A small multi-label image tagger, trained from scratch.
Model: 8.27M parameters, 24-pixel images, arch vit, norm rmsnorm, activation swiglu, patch size [4, 4], layers 12, width 256.
Data: trained on regions of photos with short descriptions (Visual Genome), 101725 training examples, 20.6 epochs.
Rows from block 2 of a small multi-label image tagger, named by matrix and row number. Rows with one number belong to one neuron. Each number is 500 + 25 x the weight over its row's rms, rounded and kept within 0 to 999. All counts start at 0. Numbers have three digits each. After the name is the row's rms in percent of the matrix's.
After each neuron's rows are labels from the 100 images, of 14976, where the neuron reaches its largest size: "strongest on" is what is common among them; "peak at" is the part of the image that holds the peak. Only what is clearly more common there than usual is listed. The data: regions of photos with short descriptions (Visual Genome). In brackets: how many of the 100.
# gate: MLP gate (model.blocks.2.mlp.gate.weight, 512x256), inputs 128-255
# fc1: MLP up (model.blocks.2.mlp.fc1.weight, 512x256), inputs 128-255
# fc2: MLP down (model.blocks.2.mlp.fc2.weight, 256x512, transposed), outputs 128-255

gate.24 091:539520516497484500537537527547483480459452471484543558511516469498474522541480486507488490511491480505527524536489457507484517548563526478524484538528457513504492519479479466530517472488486515491463490505497487460530540507491472526489492493501465487458511558496502474463489499515472486483509503479515513533516515504530490502510472513518499518495535520504470477481539503516474478514499
fc1.24 099:538498543491483506522533493506509540484473489485508541532478504514489542511454499521504460483505474514512480492509470589515515535529481509494500509469511516462498499515494503526522493504499508484461494530506514495491523508489456488540443485475492472481512524528475456443458483496475531485465492503534481509510500507489492473483447442510530468464472501519524485488499512485452463486493
fc2.24 117:490510525542482453494508516481542522472510498512512479502514524485511556518480467497478460490491503474471518511510484530512496486526456499518518546476511450480505514526463489476465492508526516504498480489522502489509468542461467464477485494485549493484545471496506485493456484530492501517498505467480518505526485514447502484493489494552465500441506494484500508517516555513473490535529
strongest on: text has "sky" (28)
peak at: top left (54)

gate.399 095:468480562502430504511553476517506464513495490507490544495512516520494497487501522514495499520494462494504506560510499507489526494507536511498551493507522524503508494474489481467497505501506526506487490524492499492509549470489485563516549560504533510519533537516507501460469500507506509465498468501529495495528459526483519488459474522496498490496501469495535515526484557510482451477514
fc1.399 099:517520470538515468507536521521505536516495494512483457550468486476483469433504490483530504447523498515518469479515571501514489502469503536464523500491507487519478517499464504482480471462514507509576517478498488495495504533491496486518471480458506499527492488491510494506513532461514503503514506497491486479491466536510501479521457506541486509493470473469494533504497542514506530480527
fc2.399 103:548489461460540505513502461531446501539468533516473507506481472525484482452543567518537505490508487528522498498515515494511488553486503505517496491501517513501542457517502475474505532497487484491510504498499515511500513486537528484506519509503482475521505527547478483512488544498474498464481475532542513490500539453510513472507502449523481521516503525520530523472508466481485500479482
strongest on: text has "sky" (36); text has "blue" (30)
peak at: top centre (49)

gate.134 106:520511492504493498534502458501513485456472452469474489487507475443497504510527483506501504482501530493494508529520511520469542477492525530539471476470511493502533537518533500492507475531493533526482490492549497508482520477462508473486569495492490551480466530477438468565500492522508505515504505552514456519531503491465508494481479514469472519499538474494480459490510466489471527541473
fc1.134 098:483522467474525449492525497541497519499512495525515526474505525464477528475521483549535487515481484505499541487536502488512498500533529485497501521550524517479504508511506544556472526453515502490480509497471504483501484532477474537507501517472520465482505509473539518529472529477482495513477513495474553500543475501461503506494514499495543562519543541465523489503484511523521475467471
fc2.134 093:473487474463517491463473507518511462499484503486509499526475532539499416530515490512492533497511524493465473467468518479475496472539539510480518483537505499522540521493487513492539485503520570513552524492499543493485490514491526533513486533525436490479484486521507498481494512512539488459494491506502476510505495484512524510482463459475496512457528487517514489479456479469536498505454
strongest on: text has "sign" (26)
peak at: centre (30)

gate.481 097:523470509518505502475495512501554572500534522461487467476457456547481481523490500541531527484494492531484528465502525500507521522526487472486510494511486553534484508493497484509513522448490479519512528510511500522492457489506540488517548509472480505511473465489497521463490465493533500549471495498457519484495494490440501520475532480479542465513529481477468534508487489496512515491497
fc1.481 103:497512508501490511438478512528500529503485531511460481472544525520507504529496555489507489556519489527492519484470501508505524448509526467441488516445500511493512501516520556478481507522505506490521523526493489515505486507508514488502499547509497515469502475483505529470508491493484521494516480489456503474485544491499460454462530485516515482519490505443551522507544491496531475506499
fc2.481 103:518518519527518510554510534485495541482474492503522522539537479478485490486523536509488485513516529515490485489515501480512456435492489501540521529523497500493508540490469514518454482519473489521469512467537507463444525484515549536552517499504527522526495485510496481516499472534536496462533473467462465485520481512476535489512483485474477498546505492447479519491490488471494521530500
strongest on: text has "blue" (36)
peak at: centre (57)

gate.382 098:455532500511483494500479544489520435530527500523485504497457506474504556490521462526499456513458497529502513513483488541498500527506516519520473479522517514500495500535514505492544494475474493465485483500482516496489505517477485459473505487502494524470470566462469445509547498499508503474506500500465497543527456489470498547533540542495510500518538491499467455545537506513480523522503
fc1.382 104:535498445509464441497514475532498507495524489463511496503473487485483522536448499512432515483499485488501481542548544556466480518525509522489515514484525502490511459495502510540483491520528496498498507501486529522498525504563526544512497507449531486517471455471551542450495494516490536470473484487508479491488497507508490488515440481516519485519514489470510519476546530461482485517506
fc2.382 106:452557532475513500478550511535496480495515535517513518466484512516504535504488481506500486515493492506520451518481523522539500489552485526522519522495491514472534507491545445514476510523465447499491511519499491481486522489455488481448504498485581500493504481487532507494499478522479446497483529484477507482493493501455521459461542516520520503468516498457517463512483510480458521495516
strongest on: text has "sign" (25)
peak at: centre (31)

gate.487 102:481545530526516459503505528507488532514518516496530498487500528476495476547455493500472503518530489456523510476506502468539539551487479459486535520508504528503512537475525502513475509499500504509532526483479524528555499481488512484472497513491479528531548499505491517474503519495485485547518446493491477505490473461520510510474537500445516455509490536466458492476501488497523494476488
fc1.487 100:496481495522544501471511527521509496506490488476502537502500519491498507501478495485467521498533471436500498461567527446475522527486501434540489494506500508482519498506496486481467537474514476481478479484515494529507538478463516533522516495513488495496486516488478519505489534483485492503533561507540474533484490485528530499532496552456459551498467535480510473471470494557470521529494
fc2.487 101:519475543497470520491487476494525504451517533504477505478476498482524514530490506490482544502536476517508525506510484471499488528508494536513490495510490458490471445498496498488496491503510520461481514544514548491495518521488441478534515498474524479531512546518499530512503568523466508483509530476522495522464513485497492496493481492510541553466467521483503507508504462476517452493524
strongest on: text has "blue" (30)
peak at: centre (27)

gate.173 098:507555529507507514495454522533521518457503485539482489522520505520489468477486504463479495475510509509472491453522532512490541452542502474521454504512493529541485479485471501495506505466486493485536502508479513519500497510519521504515456489509517558511525503497508474467515466521542522498538502472459491464482479500468496488514549462463539499512525537482529555511514483530523505500492
fc1.173 100:485452550457499495495482468498489438541521472530485530477491496485457520497499508514511463501496519480470489491534486509536509488522518507494477445469547492521515516551523467487500503492466503519502548461523487503490513485518499459493537517540536489517502501459509476474444481492445507491501472525530485555494532477486533505503477535516503505491507491534519491521495517510466483507490
fc2.173 099:482510529499468493500460527506454483534482489497499456488498485534464519494514494538495560514504481498499500502511478518506477494502469498491511498470472489567495470518504544470468442510510525515508475491495495492555481484435520525496523508532514488505486507465498466514484520504465485487519488478484525490511512515446488495492476537506516500530480515515534486512512495520530469527466
strongest on: text has "blue" (30)
peak at: centre (31)

gate.499 105:482438501530463484500518517523525493509472483500569480531480527492521519483505528469530501495471485498451528498502487510463550499459493515530507534488464447526497481452501488478455493444497479491492508495515508499488529461526531489482522526491498484492500514488493496525503526560512482497527505496508517515488505483481542491513478495524476491516539458526450498480442507473492545502514
fc1.499 099:487446504528489493511513526525531504483457498482524497548501511505536471444482527501518515457471506498469519480507489512497535514511504473509480513472455463520500517473514505488481477465515491491522519506502493467488511449537544473514528492488483483521514522492483488520505537534502479500506508506499507551500518490495521499528476500534477472541512490523464512472440478472463562505521
fc2.499 090:515500475517503525509482528534510545486524484498501550488507494488519496498509522496452476538506503457503564528488485502500544474503505495479538479517458464500526553513495534519487480471546509528493511505488503493514438513544465477469540541513455494548497515512483521488499485478493516505494489499500467504498505507547537530511513465525488483512497465492503542468541522506507492493512
strongest on: text has "red" (28)
peak at: bottom centre (31)

gate.411 104:455542471538506505485543500506539505516500518520490426518477490483505476467531491491520485495480469554495486534500510479486492486478515561501537503531511479548475474489484488494512516528485509508458531487470491469490495532525486499505511488517507478515513498482544529479493526514490516517488541494482462542500481472501521493469516501517509454449489510471459497523512493535482538479502
fc1.411 094:459504503510492564522500478556487515476531496485482486517525490507491498453477488476480501513514489516490513555501493487522498492503565505534473484447488504531495477505511475510508467508453489478505519473482479499476480472512496488507533524552525514502499511514472514453481523468518463521465548490518493506521468483515473483516531465496491506509481501453491527503566509553473489494485
fc2.411 085:547530479502467480508483500524501527478478482508537461485499473481483491473525539467477468468444519510488505492500489505546496518509498453494496513498479541531498497523490507538527489524488489523506503526506503516443464474519512472487488512479493503445457537518508554475472494499501528536474509475490501472506456486506505493538548531514497541507531510465508521487540518534480529481514
strongest on: text has "blue" (25)
peak at: top left (39); top right (34)

gate.226 085:513521481502498486537490488530502482513510523444509476479502509450492540458500516544500538517481492485522491494453495489490518483499552483520500513481488467488484470495447517475456480496520530471519525431494497476533492493541487530494531506519525485505525454509434531485506476513521513477517515440508531487464526499478519460523534507500447509482526447532480532444503467510497477483498
fc1.226 094:477523463516491503550495475536504520492503523434447484515496486480516516462502501527486530505474498490521494497495511471504514477476564458529482475459487511508459496508424515493461488471533496469484528437487491459519502486539494502483499500500505509527512466521458509483529457496513502498513522430511493484498500508476516468502524503498493502456476465529491530490506458525484464503509
fc2.226 088:479511514540521459460464504508495511486477498480522525490483477469519512470508520467492505525460486492480537473465495489497523506516504519495511497508519489476493502491443505477531493480538502554479528501490473506521473467509454469491515470510514504513476545498496469477455512520498506466484484508508521487493479491505496458555535517441501483477513484526530464540527500485503517477515
strongest on: text has "red" (27)
peak at: centre (28)

gate.288 101:459496516510468519520508481457478531500495489497505497458490498448552482439510546496511533491454503505513518497504543501476469463507535465521490484499526488480423525516448542499513481505469519470495506447509476488459496500501485507505483521499505532520473519527521504470483512495529489458503550501468507536484452511514498493493508481506504497494515524477514491552532494544473483507463
fc1.288 099:536505518512510500462452500507501508514501487479539496509481503472507489488512531510502596489502473488519490501474493505495466507519490512495488476523523462463497470488484506469525472509516499486603520471481504515480495484488495464524463480536482544480528519555459490443462536466494465447477545499509484514479470507487478497519473568504506520457459470488476519531514524496521501540520
fc2.288 101:491495487477506558427533550466508493494511515491475496489492452479524487501509488475562518489514441492513507476475520509487484505505545526507523535538484451516492488512479496461509469506532524500509492515501495530540514517498479468551515499513513513496490523491508510483507505539480520478517478476476527536459470490467482511476497450491506537504488473523501492559537475522530494484470
strongest on: text has "sky" (25)
peak at: top centre (31)

gate.307 091:521490520507563523530480512500498533509536485467538496463503526506508505513456521532517466531486509555521539493477498484541473521533532508482507476497507519539480488508531487534492518483513485500502485539492471490505487473535513549445506487508458505491487419492519513486489524521515524510536507497495501497515510478491484499486528503444557472512517466473550567521456502498501493517498
fc1.307 101:517511516471446486469506490528500466492512507521498475525475502522501509480509492490517490471482483487512447501510515520468515503495475481503501517486456481491499483491480514474510506531499514537500502487495523498500511543480493450524463493509533499482506596533492506493501506457482472483453490491526496493496492512513442480520486507573466501497491502509462427492539498486509496513476
fc2.307 104:491452514495491517474512548521536476481511517516545434486483581496494497492476521510498533465475503485461481464529480507480508525480513488517525529473513455499498499497554511474509536502532478539545505465468523551479502550481522471511511488519504489479501517501437489513522506476466509519513510532489528456512548506500501502480463540513510522497497528516453509457481506494513497520477
strongest on: text has "blue" (34)
peak at: centre (30)

gate.278 093:479491533500466498484527518491506499483517485502549501519504460495552513470469501466442482486491492513470487481455520534469506515502487451517482547513492547484531454498500525517481503471540489491473563530490475500496480503488536525497493513500497502466523560482479510495471479515488513496496528502516491513474478476469493519551481503447500475451514468546478483526482514507483516461439
fc1.278 089:507465492497518510511473508537459502521502533524484502473478508488499473549502478566510517515490490474586493479513502486501473484505524558516487516493497481539497500506551489457491538521469522495505467508498478498511534471509501468511508505506514505529475467474542516476484517486505493521538445467444529462536508485501490467491499505513521470541509528442500492478513463524507497543539
fc2.278 094:501487497476495525498487528491500491506448482470474501511508548495436430470525503491471531477495465514534486492506500462492494455498509516501496476499509533542491497509534493527501523525460472494473495496527471492507529469517566501545512487500514512479466517487495491555516498437537510485488466535488471471463546466515482522527520507465482487540477527489490527539475450514490526487472
strongest on: text has "white" (31)
peak at: bottom centre (33); centre (31)

gate.231 097:493545483533498534496496465493503539477544501497491511462554518509510488493488515523509520505484506523511515477441499490453520494475484462491481533527494491487470463506471488512514478496532522514486499485502544498518484536474502493481492551540497503510496474523487489477503527538505527499476555473487523531516436479522487489496543527491544473487502517508515496500459480496513510484489
fc1.231 100:558446519487486483522495535561447457526476497489489481533483502504538521503507507494493483493531486513506485544536492476519474490494546519482503471512497496486519523487521511507496458556468493542508472464511489494490485489506495469526518476453489468508474539520527498509509475491480475510508486530508457509489551497515481508506472529489450504504537450513490472462513478501515491522482
fc2.231 092:513536509475469436539545473487479502491479501537506504464465516521487520526508503535522520492559461485499490484468484514495531510495467471496525507502477494520483512564535475469466448496501532506530457476544508490520516487484517548507510516494480498476543520510465463533496495499484528538544491476507516504465528504475502497501452520472512515529513521496508516509478499499516472506470
strongest on: text has "blue" (34)
peak at: top centre (38)