config = dict(
    dataset='regions of photos with short descriptions (Visual Genome)',
    norm='rmsnorm',
    head_dim=64,
    inner_norm=True,
    width=256,
    init='xavier_uniform',
    precondition_frequency=20,
    adamw_lr_other_params=0.0014,
    epochs=20.6,
    adamw_weight_decay_other_params=0,
)
Rows from block 5, named by matrix and row number. Rows with one number belong to one neuron. Each number is 50 + 15 x the weight over its row's rms, rounded and kept within 0 to 99. All counts start at 0. After the name is the row's rms in percent of the matrix's.
# gate: MLP gate (model.blocks.5.mlp.gate.weight, 512x256), inputs 0-85
# fc1: MLP up (model.blocks.5.mlp.fc1.weight, 512x256), inputs 0-85
# fc2: MLP down (model.blocks.5.mlp.fc2.weight, 256x512, transposed), outputs 0-85
gate.36 107:59 46 50 61 42 63 55 38 54 27 33 47 44 53 59 59 73 03 47 47 66 66 53 25 34 50 52 50 54 68 67 38 52 43 49 55 65 62 61 61 57 47 35 31 35 49 38 70 37 65 36 48 66 48 62 43 73 53 54 77 72 47 43 63 53 66 69 59 34 37 71 67 57 50 62 54 32 17 47 34 34 34 50 56 54 32
gate.37 112:48 66 46 54 31 40 17 61 53 61 15 66 64 60 32 48 43 52 68 73 53 22 55 23 55 62 32 72 81 80 50 39 62 21 79 62 57 41 50 51 35 40 35 49 60 46 66 50 66 39 61 65 78 46 31 59 70 45 31 53 71 19 67 61 29 42 58 59 58 56 41 47 55 84 36 41 60 55 57 73 23 63 36 60 49 71
gate.38 094:60 52 57 54 44 67 34 44 65 31 35 34 33 57 60 65 85 42 44 36 46 55 16 47 50 52 42 63 63 40 54 87 45 61 24 57 21 30 47 62 71 33 31 64 27 45 54 21 67 60 71 46 16 28 34 59 32 37 44 30 39 46 56 08 36 52 66 34 63 54 89 61 57 66 69 48 38 40 45 52 62 46 62 48 48 39
gate.39 105:67 38 50 10 47 37 54 67 46 80 43 55 43 56 72 67 46 58 39 63 35 59 29 74 75 36 63 38 47 29 46 46 39 78 40 37 37 48 34 59 40 27 95 47 54 35 63 38 31 65 57 50 53 48 44 65 62 63 65 42 62 57 52 67 31 55 52 66 53 69 34 64 60 50 58 71 32 33 35 29 66 37 49 52 40 73
gate.40 097:72 44 50 45 52 63 71 62 50 38 32 31 57 32 51 38 87 50 45 60 37 82 46 54 63 46 48 58 47 13 28 44 43 30 58 43 40 33 59 55 30 29 48 74 54 61 33 55 44 50 05 68 45 82 52 70 27 69 49 33 59 54 50 36 52 47 50 28 63 43 69 63 48 55 72 40 09 36 45 59 60 27 61 77 39 58
gate.41 095:65 68 53 43 40 59 18 24 74 58 54 63 33 25 29 31 83 51 49 25 60 35 60 45 46 50 31 71 60 41 55 60 43 38 40 67 31 65 82 68 37 44 36 51 70 61 53 55 39 50 62 24 45 43 47 51 22 50 53 37 71 57 45 36 41 83 90 64 60 49 68 70 41 34 57 35 65 50 67 38 61 44 40 24 91 25
gate.42 099:64 59 42 40 56 52 43 57 36 86 54 38 57 55 66 53 33 75 56 49 61 57 54 31 55 41 77 66 27 59 71 57 67 87 61 61 46 56 61 52 53 53 46 32 34 71 43 41 64 54 59 52 48 38 31 67 40 53 63 52 42 35 64 70 57 38 34 45 56 26 44 56 37 61 46 44 53 31 65 48 35 54 48 41 64 59
gate.43 100:48 53 49 53 54 48 60 55 25 72 21 52 67 66 49 34 19 64 47 58 49 75 34 25 72 46 38 53 51 48 60 69 45 36 37 87 44 50 52 31 57 57 65 42 48 23 65 76 48 60 45 66 66 27 50 47 52 58 58 50 74 24 34 44 26 40 31 38 51 38 52 65 56 63 50 42 46 42 12 51 59 54 46 34 57 58
gate.44 095:50 58 32 45 65 41 32 49 48 73 58 59 71 35 56 64 44 64 38 72 58 68 53 38 32 50 54 38 59 63 76 82 36 53 60 83 40 72 50 30 36 51 56 57 55 69 50 46 38 22 58 67 65 70 47 27 45 43 32 40 11 52 01 15 58 51 53 30 34 56 34 52 34 70 71 31 55 73 52 70 78 62 58 42 67 65
gate.45 100:54 53 42 48 70 38 61 42 31 56 46 60 54 61 64 16 49 51 83 40 66 60 18 55 46 44 45 44 56 49 59 55 55 66 36 51 17 26 38 67 44 39 50 36 82 43 38 44 56 43 58 52 32 43 14 51 60 20 44 59 48 88 33 58 50 54 61 61 52 49 59 33 32 49 52 37 39 64 42 50 68 54 60 35 66 50
gate.46 109:63 35 30 62 30 37 83 56 60 47 53 52 61 44 62 27 77 60 58 54 99 67 53 48 59 52 35 52 69 30 49 35 59 46 30 56 61 45 50 52 31 56 82 34 49 61 56 45 57 54 28 84 25 37 68 35 36 29 52 46 45 51 39 14 39 55 50 58 42 48 57 62 52 42 49 40 33 51 40 65 32 78 45 45 68 54
gate.47 105:59 69 47 52 55 65 68 28 46 78 50 44 85 51 77 67 66 67 37 39 36 51 38 49 48 46 48 43 75 38 27 56 27 29 69 45 38 50 82 32 60 47 34 62 45 23 70 82 51 28 33 44 52 77 53 55 45 45 70 46 32 48 71 42 45 23 49 72 61 83 61 73 53 56 61 56 61 54 67 46 57 60 55 62 36 76
fc1.36 112:47 33 61 62 70 66 49 62 36 35 75 82 48 44 40 65 52 45 57 32 49 20 56 38 38 45 26 89 57 34 50 64 64 31 33 45 76 52 43 49 49 62 41 49 10 44 34 82 33 41 52 74 51 27 66 67 55 46 55 68 44 74 40 52 57 31 48 60 43 51 43 42 76 48 61 45 65 66 32 46 35 55 33 54 67 24
fc1.37 100:39 54 55 25 38 39 57 64 69 46 64 48 22 68 52 66 34 30 43 39 21 38 53 47 34 45 63 38 50 75 46 54 63 61 61 65 71 62 78 68 63 61 79 56 42 61 30 24 48 87 48 43 48 54 47 59 60 60 44 16 32 51 47 32 20 42 38 31 69 40 65 72 26 30 35 62 42 49 53 30 52 40 50 57 57 48
fc1.38 096:57 31 56 58 38 60 15 22 52 54 73 52 46 66 36 60 58 42 33 30 61 44 72 19 76 60 84 37 64 57 50 78 56 36 23 27 50 42 70 53 35 37 44 53 45 46 45 49 62 79 62 52 74 67 25 82 56 50 64 73 42 60 56 40 60 45 36 43 52 34 69 55 57 71 61 66 49 69 35 75 51 24 56 70 43 55
fc1.39 099:40 39 58 66 72 79 32 26 41 13 79 44 58 52 59 51 56 24 35 72 34 36 79 51 44 34 57 43 70 48 46 50 47 62 40 39 80 57 61 63 66 59 77 70 45 59 38 70 17 54 72 39 62 61 38 50 39 54 53 60 28 71 45 53 14 64 36 63 59 40 24 57 24 51 27 44 48 60 44 37 51 52 52 52 48 56
fc1.40 099:41 34 37 47 34 49 55 51 36 58 73 27 46 39 33 55 27 48 55 69 35 59 40 70 53 62 33 55 35 46 29 54 37 42 72 58 39 22 41 29 13 38 56 58 54 40 37 27 56 62 26 46 76 53 82 75 30 53 48 51 38 55 40 21 49 39 18 49 56 40 45 58 50 39 65 43 48 29 27 57 54 43 58 54 63 77
fc1.41 098:69 45 45 40 42 69 62 63 77 49 53 61 23 50 32 45 59 45 60 30 74 54 43 18 59 15 61 44 30 50 46 61 78 61 28 63 65 52 57 62 38 69 59 66 65 50 30 25 42 52 27 67 63 56 31 55 53 82 62 46 65 31 44 45 38 53 60 42 68 40 39 49 71 74 67 53 42 56 45 34 44 58 38 19 47 52
fc1.42 092:47 70 42 57 64 28 47 47 73 48 21 30 28 41 54 46 69 46 46 62 55 33 37 48 41 63 38 48 78 41 57 37 46 59 33 44 53 31 34 40 23 48 40 40 45 54 61 23 38 59 51 52 66 59 48 60 82 70 70 44 35 49 50 58 24 58 71 27 37 40 30 63 24 26 71 42 51 53 42 46 52 53 39 61 46 49
fc1.43 101:42 44 55 56 58 43 76 46 32 45 53 41 64 33 47 26 69 65 60 47 70 87 63 42 64 51 59 69 50 61 62 64 49 22 47 86 39 51 31 47 75 75 59 44 35 23 37 55 55 37 29 50 39 52 57 59 21 37 52 47 55 46 72 55 47 53 42 69 41 49 38 72 73 63 52 43 45 46 51 61 70 58 55 40 61 52
fc1.44 100:30 53 54 40 59 61 52 63 37 52 45 59 50 19 73 45 49 49 62 47 63 70 47 50 38 53 42 82 69 63 49 44 40 30 38 24 41 35 55 55 57 40 49 54 70 59 66 48 71 77 53 53 48 59 42 87 57 49 35 59 51 80 79 90 55 57 51 32 51 51 48 31 53 61 42 55 43 25 62 43 45 59 63 49 30 40
fc1.45 104:52 68 24 72 49 48 57 61 62 43 60 58 64 20 16 52 54 75 67 52 75 41 43 48 42 68 74 31 47 13 67 50 64 39 48 38 48 55 59 34 72 24 13 73 51 37 59 97 54 51 52 54 28 51 42 72 50 55 33 45 50 36 81 47 50 25 45 30 23 57 58 75 48 49 45 34 66 54 58 56 54 62 54 61 44 45
fc1.46 109:44 53 40 29 60 62 51 59 43 36 45 38 65 46 55 17 64 61 34 68 28 66 53 69 75 53 25 38 43 46 51 46 58 36 46 40 65 67 47 36 41 38 56 63 47 75 66 70 45 24 54 21 26 66 54 68 31 65 55 62 41 56 68 48 54 67 46 36 37 53 39 56 73 40 71 67 71 40 71 50 27 17 47 52 39 39
fc1.47 107:32 60 39 36 66 52 42 43 51 48 49 55 54 29 28 48 46 64 31 64 61 55 26 49 68 37 36 79 47 49 46 53 40 54 50 50 70 71 56 60 26 42 52 56 52 35 52 50 34 76 31 59 50 65 51 70 39 76 65 45 20 40 18 64 63 64 52 21 69 52 66 49 67 62 46 38 60 53 70 57 37 44 42 66 61 63
fc2.36 106:54 48 40 69 55 63 41 61 73 86 49 55 47 66 63 39 41 37 84 31 43 53 52 58 68 67 84 48 33 56 65 50 70 67 16 48 54 81 49 47 51 66 32 41 60 48 46 74 87 42 46 45 50 50 27 45 66 54 27 66 48 68 65 41 53 00 83 83 44 30 36 63 47 54 51 51 62 60 52 40 63 64 58 44 44 41
fc2.37 097:50 63 55 48 69 53 50 34 46 54 55 33 54 43 53 29 55 45 89 70 48 78 43 51 70 47 72 43 60 75 00 50 73 45 65 35 79 21 47 88 54 52 20 72 44 54 42 38 72 46 57 62 66 57 50 63 20 73 54 53 46 54 40 57 58 61 53 56 77 64 47 83 38 56 62 65 59 78 52 45 30 18 57 51 70 39
fc2.38 100:20 60 56 68 48 56 50 59 59 53 57 43 24 71 47 30 80 71 41 47 67 32 64 31 51 65 59 46 54 56 50 71 61 50 73 35 57 63 64 47 68 35 58 91 10 66 52 61 57 41 52 69 34 52 45 51 73 56 39 42 30 37 37 56 58 44 38 53 52 53 39 93 88 43 27 71 70 43 68 59 55 49 35 48 58 41
fc2.39 112:41 55 60 66 37 49 49 33 50 44 39 53 64 50 61 39 33 43 42 66 48 24 49 56 22 57 43 60 47 53 50 81 64 30 43 69 62 52 34 62 51 39 26 48 48 45 48 63 45 62 41 23 42 58 43 51 46 54 57 12 44 65 53 47 45 36 45 73 36 47 73 54 48 52 46 64 60 48 26 49 49 67 55 28 55 38
fc2.40 102:44 62 56 19 46 41 50 43 56 35 46 52 86 53 90 47 49 41 27 46 51 43 26 30 40 22 46 48 50 57 65 54 44 41 54 08 39 57 46 45 21 32 44 52 54 40 27 51 22 61 42 47 55 56 53 47 51 46 49 57 46 28 47 54 33 40 43 51 60 55 47 48 70 56 31 50 58 42 30 49 85 43 43 62 74 41
fc2.41 102:31 45 46 44 20 43 33 39 46 44 22 58 30 51 75 39 25 67 41 48 81 67 27 77 84 54 35 54 52 51 35 42 53 42 43 64 44 47 16 55 53 54 77 62 36 58 43 29 54 37 55 50 58 29 47 32 48 60 51 34 31 34 47 51 53 61 52 40 44 72 56 75 89 46 62 54 74 46 71 61 45 31 52 30 40 44
fc2.42 091:40 40 40 91 38 53 69 40 85 50 41 86 38 42 66 56 46 67 55 64 63 40 62 71 47 77 35 77 63 67 43 63 48 38 49 94 24 31 50 57 56 25 41 39 38 51 63 42 56 92 45 55 34 50 62 43 49 51 51 31 50 51 52 28 64 46 56 64 61 54 54 34 27 45 75 67 27 66 38 80 24 41 65 52 66 45
fc2.43 097:69 53 27 60 54 58 77 64 41 35 45 43 77 28 52 42 36 50 54 39 34 67 51 60 30 58 62 59 41 46 55 59 50 25 55 52 44 65 56 00 41 90 58 63 67 30 57 56 57 63 52 53 70 80 75 59 49 54 84 51 36 22 53 79 50 73 33 57 56 57 44 61 50 51 54 46 40 41 52 28 75 82 67 54 37 41
fc2.44 086:43 37 40 34 37 52 70 51 36 60 65 52 78 24 61 61 91 34 36 31 48 48 43 25 71 59 66 50 39 42 46 61 56 41 34 99 30 57 63 44 45 10 63 52 60 50 13 41 46 53 59 62 59 61 58 34 21 55 57 49 54 41 44 40 31 48 45 40 63 57 69 50 71 68 59 10 42 50 67 69 74 54 17 75 57 13
fc2.45 112:50 51 47 63 48 44 48 46 65 46 70 33 64 71 52 55 43 60 24 55 73 36 54 47 61 35 67 47 70 39 60 43 68 79 68 26 31 71 49 72 29 79 35 20 33 37 50 45 32 59 67 37 22 63 51 44 71 67 34 63 45 58 26 40 55 45 45 74 43 31 73 31 33 58 53 76 40 53 58 32 81 60 75 20 58 62
fc2.46 106:49 57 61 45 58 53 34 60 51 54 44 47 71 68 11 43 29 47 38 36 85 54 50 77 43 44 69 41 59 26 28 51 70 78 59 49 71 74 48 66 28 35 20 68 02 65 26 45 45 60 51 26 92 76 41 65 49 70 48 64 49 50 26 26 58 50 37 43 30 60 43 60 29 60 42 64 56 61 50 64 36 70 37 43 60 33
fc2.47 112:46 58 49 30 57 21 44 73 74 41 46 34 57 47 40 26 38 74 53 62 58 54 64 61 31 65 43 32 33 21 77 18 43 61 44 61 40 46 51 45 40 72 33 63 15 52 71 40 64 29 30 66 61 49 61 43 57 44 69 29 55 05 39 43 47 58 22 19 41 51 69 61 20 64 61 56 55 64 33 57 29 24 73 82 52 58